{"train_examples": 98430, "num_classes": 4, "arch": "poolformer", "norm": "layernorm", "mlp_ratio": 2, "layer_scale_init": 0.01, "widths": [64, 128, 256], "loss": "binary_cross_entropy", "lr": 0.0027, "ema_decay": 0.995, "lr_schedule": "linear", "adamw_weight_decay_other_params": 0.05}
Rows from block 8 of a small image classifier, named by matrix and row number. Rows with one number belong to one neuron. Each number is 128 + 24 x the weight over its row's rms, rounded and kept within 0 to 255. All counts start at 0. Numbers have three digits each.
After each neuron's rows are labels from the 100 images, of 14848, where the neuron reaches its highest value: "strongest on" is what is common among them; "colour at peak" is the nearest of a few named colours to the mean colour under the peak. Only what is clearly more common there than usual is listed. The data: retinal OCT scans (Kermany 2017). In brackets: how many of the 100, against the usual share in percent.
# fc1: MLP up (model.blocks.8.mlp.fc1.weight, 256x128), inputs 0-63
# fc2: MLP down (model.blocks.8.mlp.fc2.weight, 128x256, transposed), outputs 0-63

fc1.252:159123139137099151064144096133160145101086176115123126116109100141139180130100136140108119141108109122195127179120139148142104089144130127084143130123111127135148166090137115190125155123156145
fc2.252:082136116188114128171128139133141119134146161114124140093146113116102129157124142128155136131124140152108141106153088090093120127123137116102076131133155117123134076160113118165134171113112108
strongest on: finding: drusen (59 vs 7.4)
colour at peak: grey (80 vs 24.9)

fc1.13:108094117147128129160103139110050172123141143139078107123136093125118115162134119147119140145127114098149111142125136126151141136098104145143129098088109147115115052109133126157132140123125135
fc2.13:139093147122154130121146104111173145158093130118112165131108085105168138152105133087123109138118115144132141120095103134151115107140113120164131109134109116141113145181100098128109109091139163
strongest on: finding: normal (85 vs 51.6)
colour at peak: grey (90 vs 24.9)

fc1.90:109138113136097102104186147114142096118093110134147121141129143096139128144133149118158093128123071133159129155125107133136126141150147138117101111164079123189126115106142126121136112102164110
fc2.90:114134162111086131098141074071126159175171149079113111168097150128158131098134099132131133142145149151131140109157120108126140131110119142116137138159152150095120147148143086112151122132114126
strongest on: finding: choroidal neovascularization (75 vs 29.3)
colour at peak: grey (66 vs 24.9)

fc1.151:124140099101142120167148127127124136152130116180141136117147117144117100139118126147127125101094093148126140123131105130134165141128148141163111143172141121104156097157101069092126113099119096
fc2.151:110140126141121137148198151170137095144138185114127096116121108169103141095104112098144127127112100131143102102128131119098106119117106146044121101162154095106143129104136132163109115154139091
strongest on: finding: drusen (53 vs 7.4)
colour at peak: grey (85 vs 24.9)

fc1.15:163114080116148107106135112127117141140162147132137128118082135150103117091110138129134127060079130117093157119146110149152100081136159117149117111150109095138135087147138118121115178136168120
fc2.15:172094146133111112123142146087140107119106131115143122142154171096160120110149121118138159103111095127083163193186109115135098144148106131121135127123157112164095113116121111116103137137115119
strongest on: finding: normal (92 vs 51.6)
colour at peak: grey (76 vs 24.9)

fc1.133:171166154119154139135135108123166134088148125130092123106142076112138097142184115117114161139165151124172119159108157140139153140143103134122118111132132131130101055110129133127107103149150155
fc2.133:182104142109117099113107161142103105127128119097128179113106132163145074140107130163165106108115129156099100140120130152129118095093088128125132094182121133108133111136119128138126135132117099
strongest on: finding: normal (89 vs 51.6)
colour at peak: grey (78 vs 24.9)

fc1.103:118122136104102112119178088108180120155118114158116141108135157117142144143103099112134141141109123188126109103102101054118149142161118134137108168128120144130099133129127090152152107104156087
fc2.103:141153110090099099145127122127123118118128148152145126119150128108119118106126151112133142141108137137095169092114121132150103119089116171076135091117130127131110142122151108123163171175107139
strongest on: finding: normal (89 vs 51.6)
colour at peak: grey (94 vs 24.9)

fc1.218:094155164155086105147167108129127137155169075111114138103143137141081123141126112146135135108101091125112130113131138132146137151131144166129178119139129112110108100139133123148141114140194151
fc2.218:097180133131139134105087119114164156117150168160113146119131158107138120086118089150148109124131157099131153151150126099167092107103100110137147115161127112132110127121098116103158147111126119
strongest on: finding: diabetic macular edema (28 vs 11.7)
colour at peak: grey (62 vs 24.9)

fc1.214:157095121126152103136139127114153127148124084133174110181137176087189144131132154150120125156056115145118153129133106141103109121123128136143120185164110125137160128134136098117141094172105139
fc2.214:155163159132095137136154141116146127095121129152168155108116124137114104154137134149177162157100138150140091162149143101103131140141075114139117135095123130098117100099114117138095140105138126
strongest on: finding: normal (88 vs 51.6)
colour at peak: grey (96 vs 24.9)

fc1.199:127129130090090119102123161107135128116128135120111124110125120113103101156119112123118125105176130089103148137129145150091129145126105106118158121169120169155115135154136073130186159117127130
fc2.199:072151131147116158135148174164112118117117114135100114131136114096163136113168127117124099115137125154151105068138145125176080113094163169139160146108156128129122112142132098138108093148103140
strongest on: finding: drusen (29 vs 7.4)
colour at peak: grey (97 vs 24.9)

fc1.245:109104130117070126124132138126101150115102112166161131086113099123138117107114152081138128163126167111160152129158105105094076167105160152146157134100122114100132115101150134132105112075119112
fc2.245:114086160078190172153146124155159129101138131114154150135146110134091097117151142103120103123115152134152134108134130102102139129173139132159126157121114127083145155139167136138106081116137087
strongest on: finding: diabetic macular edema (57 vs 11.7)
colour at peak: grey (83 vs 24.9)

fc1.14:122142097108133117118129139117149075161103100118148122089159136144108131159129111116125122144121139117076111097178143152148150086123089154096136137122153125135123119107154082085116132160110139
fc2.14:064130143179091135131138092128103141093140102094127124120131139125138118113112113136118119120123100107136105106144164100115061133151148127130121125145129130139141100156134107181172121109127119
strongest on: finding: drusen (76 vs 7.4)
colour at peak: grey (96 vs 24.9)

fc1.134:131132084112165123176137114117148129107091150090094129122163170127131156086146148145121097080134165124123155157121114136128109168131106175190183107092133137120139111107118157125131116145138124
fc2.134:101109165126142106111146086108107091143143123147099096126130099099094084110121133133135118141151094135104110115171146079148086161113148150161151090132081111100170125152129121126169148139130139
strongest on: finding: diabetic macular edema (51 vs 11.7)
colour at peak: grey (54 vs 24.9)

fc1.164:108097104148117103139126150107113158126137158119117135123097145129104105091125177189122132122125114157090105149128101162149181160129133076102135135113152117103147148084102135142143136110100138
fc2.164:159132145157164108112157117089119139124074148125101103148117077141168147165131149140158103167123132114147099118140120159101163161122121104102160153177126113128100159119158121162128141146111151
strongest on: finding: diabetic macular edema (28 vs 11.7)
colour at peak: grey (54 vs 24.9)

fc1.106:099177137149132110105163116156093129121128145147120149095148118105158173146179134133148118118155110150120119144060096137118080132108110134112157138103071101131160123125148135127090146108155090
fc2.106:187119118108136119110115112092106108124167095149132110138159091158084147171126129159112145147131168131176149143129122130092100145131123134105084164079185129140109129140106131148120128171140148
strongest on: finding: diabetic macular edema (71 vs 11.7)
colour at peak: grey (65 vs 24.9)

fc1.97:116127111125122108138142168065147082104099139158150064119134088142184142126163143098146115113092174155109132115119118129125139132113152125091146118125120137103116102134105171142138109147140159
fc2.97:142130128090132112161125123122113126117145143133091108099121111153122083108155127135149185140151114129160129125087101198130140182165115100139141174121163085151107136109083107121126118153155135
strongest on: finding: diabetic macular edema (39 vs 11.7)
colour at peak: grey (89 vs 24.9)

fc1.221:124120136150107137077150153140101098114136134176110087093129113107110136112112128090139147167174123162142137122129156139054121118142104132141111164126145123156087112149155120097132104162130095
fc2.221:142131138148137150129128176172162118099135157123143135094090134170150136137146152114139102122146139122124101141128101158129144161123142133154095142112103130122117126101119152191166146141132147
strongest on: finding: diabetic macular edema (32 vs 11.7)
colour at peak: grey (82 vs 24.9)

fc1.222:146111177120115110129146150131140136126142170121113130066086111129079106136110126135135135120126143133129139160095115110164152112138140076122128117129168156118165164135097126147110155116158160
fc2.222:096124104136106151144118106120106161162157106113116127121128146139147178136098140147133102171085082106135137158115111085141063106124190137125107150128139152126123101105103167116111114151141134
strongest on: finding: drusen (46 vs 7.4)
colour at peak: grey (96 vs 24.9)

fc1.156:100134149107109187158112112124145110105144147145097114108130166097124139144127099137081125131147134130149128097159133120119128143121159128126152118200096046119115086140106112161136115109152157
fc2.156:080138128108122116104105130137156120122177138134141132120148123146161114112157130163116095157131153134153112082122132165108131128132156124120146145143139087159126091140120124148183084086115149
strongest on: finding: diabetic macular edema (94 vs 11.7)
colour at peak: grey (58 vs 24.9)

fc1.247:141098155142087112133136152150129149174157095112121147115107145136123110149121154109135119099155124076109167124101145144158088155147166081125167133200153133109173156105135131153071131114124110
fc2.247:093130179123097151113047149119117134106112135161109159133122162120134150164107110131113158149101151109129086109097096080134115151126114086144110106101147182120125131156134146126124080139155149
strongest on: finding: diabetic macular edema (50 vs 11.7)
colour at peak: grey (90 vs 24.9)

fc1.19:126131156129072095149139157166145090132120098152148075067127172138138137091117132132123127123074139177145117141130119116139121120101124122128091147132163144141151093092131159119129117152112167
fc2.19:125092120091140117105183137126124111134137131107103121117077149113160081158141099139121149213141127122171130113137090150093115143167129125113135120102134123125105090145115114147126137126117120
strongest on: finding: diabetic macular edema (33 vs 11.7)
colour at peak: grey (93 vs 24.9)

fc1.135:095181168140080102098112111120114141118129097117115121146067129119111150151142154187119160128088137109155145172166109174134117144095120127128106122131140112153145122151144146139169121101101136
fc2.135:171127117123115090112121145156159103156103097111146180090122131122173087128130159142129102124152150122088128138145130129141091113125150128115098078117126076127129120139149107114087140104136147
strongest on: finding: drusen (44 vs 7.4)
colour at peak: grey (83 vs 24.9)

fc1.93:157110131150142091165186091110150086202128139155147140139140090101116102142131149165104133121118113148113122158124086120130091123168151129156124088104127132129123106120123134111136152178106106
fc2.93:139123134160120126136129129168114142139132138177150104155148171135136097111141110125110119113089111133141159106116172137096104132171082108147108090139090119083093119156101157098123171077122126
strongest on: finding: diabetic macular edema (73 vs 11.7)
colour at peak: grey (86 vs 24.9)

fc1.184:096099104129131173108136117138115107156155128140141158115105103156175111118149135127151104135132109113063143187168170084152087120158170141108127128139129141110141119154136130103101150120119109
fc2.184:144182155197123113087137156112132103129112141110119149133156145115105139153134135156086097119155135136141113118095142138110135138134108144099103128162097184128123146136145141147142092142110156
strongest on: finding: choroidal neovascularization (65 vs 29.3)
colour at peak: grey (65 vs 24.9)

fc1.118:090091094113142165132133148112106101153124134103163129086186150097145100111108136090122126118134138150163105126172114131123120122112130154144136142150171122165117135123134146139163094163175102
fc2.118:136115127136144117158134165113112118120128122117069144120137162113150125145121076134149095133115161157135139115071101136134132114160136082151107146100069093132130149115190113104143140142142169
strongest on: finding: diabetic macular edema (79 vs 11.7)
colour at peak: grey (70 vs 24.9)

fc1.98:105075144130130189117151105091102133116092178156144133148162155148154118123103097127104113106140117155111152163129140105120130152105151141132133097126133088137135138145123147093108071120114122
fc2.98:144140111136117132090147093108105155132159114095127137158129141129093138155137174146146190122139135135152111119144152102094132129166165145122144126156120157131124132164111131147169116123134091
strongest on: finding: diabetic macular edema (35 vs 11.7)
colour at peak: grey (62 vs 24.9)

fc1.165:126144140157133186153170098070158094184109112151088117121111171132152153099124125115096124158133114111166150154124146130127095180165119147135136108174130107139154131154078128127137141120102149
fc2.165:112159148122118133048154127162151194070168096115170178103154162129101158141160105125155140145090099097117130168126112142123135167137163164114143161133093162131129148097123076119135119126144078
strongest on: finding: diabetic macular edema (56 vs 11.7)
colour at peak: grey (80 vs 24.9)

fc1.155:125097169126120094088141118091138149076175138162165097125154154122123112168098125108125126111139162095135129144162111130133152086128131171095126155139111142138087137115179115072150128159083119
fc2.155:135146134154105125133116059141162141127121102099152120131128165128122141129120134147133135131145104171159155160138157123129124151113137078118111138148132156151163118102074157114118134109089145
strongest on: finding: normal (79 vs 51.6)
colour at peak: grey (71 vs 24.9)

fc1.96:124154119150179122112133134092118155132133136113158140088115126105101099065111112149106151107161136175142155141136130137103125135143144120138121163153100126111146120102151060125139113138153091
fc2.96:118171138115151100131170104171133135105152078084142118087161123128157115116106121139142115120128091091086153152150159088141144136134175151144153122112105137081112122106113144084152123136141082
strongest on: finding: choroidal neovascularization (84 vs 29.3)
colour at peak: grey (91 vs 24.9)

fc1.254:153137134142137120085135146134072092159179092130145127101101114141143131098122078117136121123090104131079136164149111117099143123152100124129118095161120146152115090110133130143164123133102123
fc2.254:099075150119158137102094129108140149101112106157110143134141165140133183128128136105108144114138082090138105092132194142165173101129093127142115122116123184122136108127122161115171104102144098
strongest on: finding: choroidal neovascularization (86 vs 29.3)
colour at peak: grey (100 vs 24.9)

fc1.203:134106154143154151133144117113196138092133122140152105185123133131115127130174111156103132126121111092145121198133130169142137126103082134134100128071137131136171076149129097155159101157117135
fc2.203:131115096151104124153124148117132119131134102148121092147118109153150151134146155137126136134175121114163152172114121130101132173173148170145137141120111163120102114136106090109113117147132115
strongest on: finding: diabetic macular edema (36 vs 11.7)
colour at peak: grey (90 vs 24.9)

fc1.109:144101136116126147122145141116157135102133119119166132112115108067133136149127089094133135127156148160162122151127139134087129156144090170120094149149102112168138150127139087152102120168136138
fc2.109:118149160157157114086143147114123114128141124147126112079158090146107100105156123109143114076128135127167084094146129171147146154104147114132170162119158137142130159140146112083167111118155144
strongest on: finding: diabetic macular edema (38 vs 11.7)
colour at peak: grey (71 vs 24.9)

fc1.81:150104132135162117094097117151135107114156118121145126069138123139089112144149151088129136154162136126135107158161122143129122126106121135167145122137165110127110084101102179111118105102159103
fc2.81:137162152118083125138117116116134081141069149118126099131117146138131129115096141163152122132146145121133161146077115158142161140123098098162131150130110169142158144146158113157090100150130147
strongest on: finding: normal (83 vs 51.6)
colour at peak: grey (81 vs 24.9)

fc1.101:140195123102144123121139113168167116131130151128092120146165130149142095171119150138141124115158178149175103124123094148112118115082102119152143143148136152151170102124139152164108132128127132
fc2.101:101113143113114119158104127132084106105144145139136121104167110136153144141064150139154096143176128143140126127142170121163109160126122145144091114136124125095120123087136142096137154132095112
strongest on: finding: diabetic macular edema (59 vs 11.7)
colour at peak: grey (56 vs 24.9)

fc1.193:118173145113142115119137101094138155110126092127129168096129132110100115146142171122106068081077159110106124172114158128152104119169098097136123157138148087136142152164163118098117093110138177
fc2.193:154131119146136136131122142134128137177200113099158158066110116144159159130124089138113117126145118157090146137177119190102118122110129069123150152114140128145103114065116129120089140136111123
strongest on: finding: choroidal neovascularization (84 vs 29.3)
colour at peak: grey (83 vs 24.9)

fc1.145:124124107174156139132127131132108095118105150143098107158158113086147141139149133162116126136136137140159097131154179130138092145094132147070105106141093125147124120149127091106145151114117078
fc2.145:106157146111153161123152145147152178085094158124103093109150137158111123151147117111119125107143124150104109155132125171135110165121152169114106121139165103129151127154099078140107120145127156
strongest on: finding: drusen (59 vs 7.4)
colour at peak: grey (91 vs 24.9)

fc1.167:160142103138173104131142102105067124131128122119114122090158126119122141147137136102127140118158134133154121080065136116185148110102119140128160119112102136135138078133150075110101165165132145
fc2.167:169115121146109151136111093107145139135079119111133152139135089081117157158082148148106184169106126084117116110141122122046134144139110139128124122141105092145118125133139141142157163131113150
strongest on: finding: normal (94 vs 51.6)
colour at peak: grey (73 vs 24.9)

fc1.160:106123142097123143070109100129112135089141129163134108115125104137138136154160115094157135146161128136129068106109169173123121107130112141091111143146108131058111135127146127129121146155152118
fc2.160:092129114099117136140151148116120111143108118142065153121142154069106123120101137137108135114125145163129158181154092180131086112115128134117122116133128122120138165171133118132088158088103130
strongest on: finding: diabetic macular edema (73 vs 11.7)
colour at peak: grey (75 vs 24.9)

fc1.137:100158067148172109118160163069133110137138106138093135111072155099125154126136130150131146102105170150120121149102136139111129101088106130107155137149131125133087125109154138165114151163107143
fc2.137:145114152117128118114143102133118104154099141098146121134162098082116152145101108125120148122138093127116117168124134166116111148146091108137099161161187140134159151123104143078109095110130134
strongest on: finding: diabetic macular edema (55 vs 11.7)
colour at peak: grey (86 vs 24.9)

fc1.213:112164086153120110154121133107112127117125102137179126130148146172112124146141154139111113133124144147118094113157144113169125155097118130107100125129137129098148076149129102116101121093129100
fc2.213:119145113172122172140127128132100118092119152134114102149143100174122130153131112123128132112133103118119141151112141176117118105118169130068124098114132134123160109152125109162152137119111141
strongest on: finding: drusen (60 vs 7.4)
colour at peak: grey (92 vs 24.9)

fc1.126:135154123110126123104128127095139089141155092110166170097097147115163139149123145074151114145110086117138150211152133149122095115134134141106119115147135153114190136120136148139097121077124109
fc2.126:134143120179107156056099147119153118154134133126139162107130113099132115110104165159120137130124107107098181177122119124124105147111151117129097137143123109110133163161106151131108136152133147
strongest on: finding: choroidal neovascularization (75 vs 29.3)
colour at peak: grey (80 vs 24.9)

fc1.88:139058133135135113075089147104155130103107130143109149171129113101121146111101175144115119134065111150109150150150154131145123118166096157142154117127118135113120133149132091133093123131110154
fc2.88:178141134117105160175140138086118148122123121115113117159134134150147144166114110126104078116125121174085134118116105177178120111123154135151155100101117112148130134081140111084176134141144125
strongest on: finding: normal (99 vs 51.6)
colour at peak: grey (79 vs 24.9)

fc1.162:122108122094152069130110089134164108111139129139101113095144141131135100138172164132125143109145140149177135158142157129141130123113135134081160136146126134109139138139152132083065176175153093
fc2.162:144132183128144154139101148076102108153144119135099120147123129097135153153133103153147104075179098157111135126159129138153143111128127111110151124145135113125122140126142096174079149176143136
strongest on: finding: diabetic macular edema (49 vs 11.7)
colour at peak: grey (81 vs 24.9)

fc1.194:082135103147113169120126124095059121105129123129106097072130109122140116127122164129139146094145118184125114136153104123105150105127111145189145077141100150119139158163099109150142149159156111
fc2.194:139145144141065145140088123091118124123123112118142121104075125112155164141115177080081142146155172137146087123109145137162151126099069082119114135119161154093109130107146134194140107136102138
strongest on: finding: choroidal neovascularization (79 vs 29.3)
colour at peak: grey (97 vs 24.9)

fc1.92:152102101148195141131127116112145155169142109157127114098167160101160117105111136124120146129139113123099121128141156146158117152168127114089178126171124128115121089140174111097127127117150117
fc2.92:129112122128143155134122126148147115094108142135102136135114116129131133134094128104113137152181125128130144130115118161100144152144138189099161116137095137173177131138115120159127110110175078
strongest on: finding: choroidal neovascularization (65 vs 29.3)
colour at peak: grey (63 vs 24.9)

fc1.228:111150156106145132089125118103140118116109117127124171126149077139154141180126211085147106082139133146183148107153152119150145091134135112152126152128138118130139179148161103085103147104140107
fc2.228:107154153133128159095156124116089138140116117116118114151079115102112165128151157144110121125116142183127130068113145113119113080109057127121141163095120127120105171146115151091112123078125154
strongest on: finding: diabetic macular edema (70 vs 11.7)
colour at peak: grey (75 vs 24.9)

fc1.158:177088131079122124133133147142092137082117144148162108115111127119137124094121163150175120116106116163138162135141076141160119143161128121114130100067140090133159119099112152137166118172135161
fc2.158:119123104123131135166145149136131137108158098170086132157129140148106161125120096091124107117126146171105102124115089092137115106128163105089119172144094137177151156117065141143123095122163093
strongest on: finding: choroidal neovascularization (71 vs 29.3); finding: drusen (27 vs 7.4)
colour at peak: grey (64 vs 24.9)

fc1.189:160124138154147123150145139109132107105128122151134115140162121135139136129091149141144133127109169183072097107101151141123115114168123117132099087149161153110151088137124175154086105100155128
fc2.189:091147094117122124124144112134112121123119127140138101116135154140130130134189161144147156134125051104153117124136114147118156108140127128110141169095092102129135130136125121114175176129150104
strongest on: finding: diabetic macular edema (50 vs 11.7)
colour at peak: grey (56 vs 24.9)

fc1.138:127145158137121094158085147117152114117092121146105097116137152095142135132157157104140184164145157129144125136150134139154107111128093122133180137144132159143127113138100150146055123094149131
fc2.138:127113177093128133138085107126115128102128102118110125166145134111116132123138110172086142123151136121150156140170160111157132109155107145162154127113159174083154146109106144120150130131136116
strongest on: finding: choroidal neovascularization (63 vs 29.3); finding: diabetic macular edema (33 vs 11.7)
colour at peak: grey (54 vs 24.9)

fc1.244:093114110116107143164107116084097138110106126150121141095129109141123148121095144120133119128140125143157160142148121202150084137110176093178114125130096122133104098121152131159133132163123120
fc2.244:124157157151160145181080138094150125150135150141142135132129154127106132149105137100143130147099120091136100124174124128141088096092144115135108106102160162125165093136138130131117146101113141
strongest on: finding: choroidal neovascularization (91 vs 29.3)
colour at peak: grey (98 vs 24.9)

fc1.122:145141136107123157132120160056139139118130180142130100131151137083168160146135113083111146116123134124115111114133104112118114089166147120179163162165118168126168158159123078096163122151121118
fc2.122:140166137144105087133185096126162092108114137098112135103110148115119139145090139122141105146121171132122136137139097110140131084151094145103119125110119122116079121110115157174117112119162157
strongest on: finding: normal (94 vs 51.6)
colour at peak: grey (86 vs 24.9)

fc1.84:163107154116057098101152161164086136148122144106110113126129104136122147089125101178134119112104184139071112139118112116134173138163141100105145119137125105131117161135151107138123130129065127
fc2.84:167126118123108139139110125115134162141138135107158119177164136098145144167099178116133137125156137089089128143097110154120129108106141136166125175162065140124104125103090126154118132141121139
strongest on: finding: normal (91 vs 51.6)
colour at peak: grey (62 vs 24.9)

fc1.119:149095113109095151126131140092119122129081111102138167113128127116072143132115157128129154123132110103106145130124123140111135089113141135079148122096162147131151114094111078115134127149126148
fc2.119:087115145130124151117126133099109153104163133125151092148177165148145081128192135140105126144170115141143126136161149131139094137135155132101119143160157135117145090127092113181119120144184098
strongest on: finding: drusen (34 vs 7.4)
colour at peak: grey (76 vs 24.9)

fc1.205:139102124154103162122141120121113129182147128122137112129136115153144143138090136179105116134135139129122103120105145135148088070115158151129162110101109110094106146135147124107110103084117125
fc2.205:147114159136140117186127130128134094148164146164136105100153138093069112118126098165117163098098090141138105146132106148127126087175095124119147144099111116157121102133090166098138135109137111
strongest on: finding: choroidal neovascularization (67 vs 29.3)
colour at peak: grey (59 vs 24.9)

fc1.217:100122166154109150081093093170111120081106134114115103111095128134135141116125102148105109116108125145128106187128163148145083104115111143054114122164132118178129169135117113165129158108119132
fc2.217:096128147184124135173153113117140133105110152130136179113165121092123146144120130149147140166186117109158120113151124117095112120137130130107168115134184099117150073160130145129120102122127167
strongest on: finding: drusen (71 vs 7.4)
colour at peak: grey (73 vs 24.9)

fc1.225:097087157110131144117093121104131090152146141153113146122107126129147134110151152131079179136114112160129109141120101117119167128113103153099120093135141127171102086137116136164140147154122124
fc2.225:155154138149117120123177124132133127125109120122118103131095117129111063120121112176143101114120085148117126115120148146161145076167153103149132075154140129119087126115174143107160125162151110
strongest on: finding: normal (97 vs 51.6)
colour at peak: grey (99 vs 24.9)

fc1.104:132134110078098124128131133123125111135111134131148123164142132085123081142111137136118151115146146137153159164164170107133150172084152117121116103130116139124164148134133049155132135128151093
fc2.104:115155133176124148090125119129140105144167121135159123084132150132135118137159134152088107100149102113102120147148155203096095138108116148086117097110149106129155099133164099110099121082151154
strongest on: finding: drusen (51 vs 7.4)
colour at peak: grey (94 vs 24.9)

fc1.169:126106141106103129121122149145121131143156104108081122123103109114105092115193102146171124142127134126123099118159129151152106066133139146130137120131113153137094132074186123170124127140125100
fc2.169:082131119146129159112166119134126099123164149126099158147142152093124138152096108115148151120145097153094109117124134166131111143147113098157138144145142113134191100145141140129133128135139136
strongest on: finding: diabetic macular edema (72 vs 11.7)
colour at peak: grey (62 vs 24.9)

fc1.1:093129174135113112111106134092114125123142125093063139110155100120115123131095157124126093095109126129113136083112132096163161141139127101187139139137141137120172133134106176141138093106138107
fc2.1:112097143150102114136103136109124102082104082080112071128113115156144119146146119128133150102136140120095121116135136127060141120154118079155150129113094116125133127131122147110164147141115163
strongest on: finding: diabetic macular edema (33 vs 11.7)
colour at peak: grey (83 vs 24.9)

fc1.154:140174121154117088092126128132123158090153109107080131136132112132124123140140147127126127101132116112125139119081147108187120144139132116160127172165139059134127166140115098136114130155144161
fc2.154:144155145165145067135116126102102103148135114129155131111118097118098155095118150129146131089138082127126119094117153130121136113115094129148116140118144157095155084129125177108094125124158120
strongest on: finding: choroidal neovascularization (89 vs 29.3)
colour at peak: grey (84 vs 24.9)

fc1.111:129104133142129101103127127105063143170122194157177096131157133117182148131135168165129157121104144090134127148128160122114119142120139152126143129114125120100115127162098175129112134120155134
fc2.111:159168090143136118147110180181116165120153106087144091164108118172102153106098129164152118105154077116105145122093108097122082137120144171110161125125109136138146128141171128141160127132111130
strongest on: finding: diabetic macular edema (54 vs 11.7)
colour at peak: grey (70 vs 24.9)

fc1.179:101177139097125145133137138146171128088087086136134117104165139121072145136149119139132122131106120154137116160135108127135100107128121131117119127180133136112123143119123113161159129126128102
fc2.179:119148128151115135139145122103113106135124140088148115097163116095128139114094083118108072144164123113135123081161167075167083110167106126098145105134141166125088092126096161118146159165127129
strongest on: finding: drusen (72 vs 7.4)
colour at peak: grey (89 vs 24.9)

fc1.8:083134120150154146154178112104200102129127120114136122141140153101139149142116173106092142104115164170192097143164128093128128095123128174122141108131142120119157129124168130079068134104125112
fc2.8:135156159109139122100144178143110125181141126169109082157145088142128122179115143105125105139111093111161170123123120161085148143121117124141177177139126123135140099089133124134134152149153134
strongest on: finding: diabetic macular edema (56 vs 11.7)
colour at peak: grey (94 vs 24.9)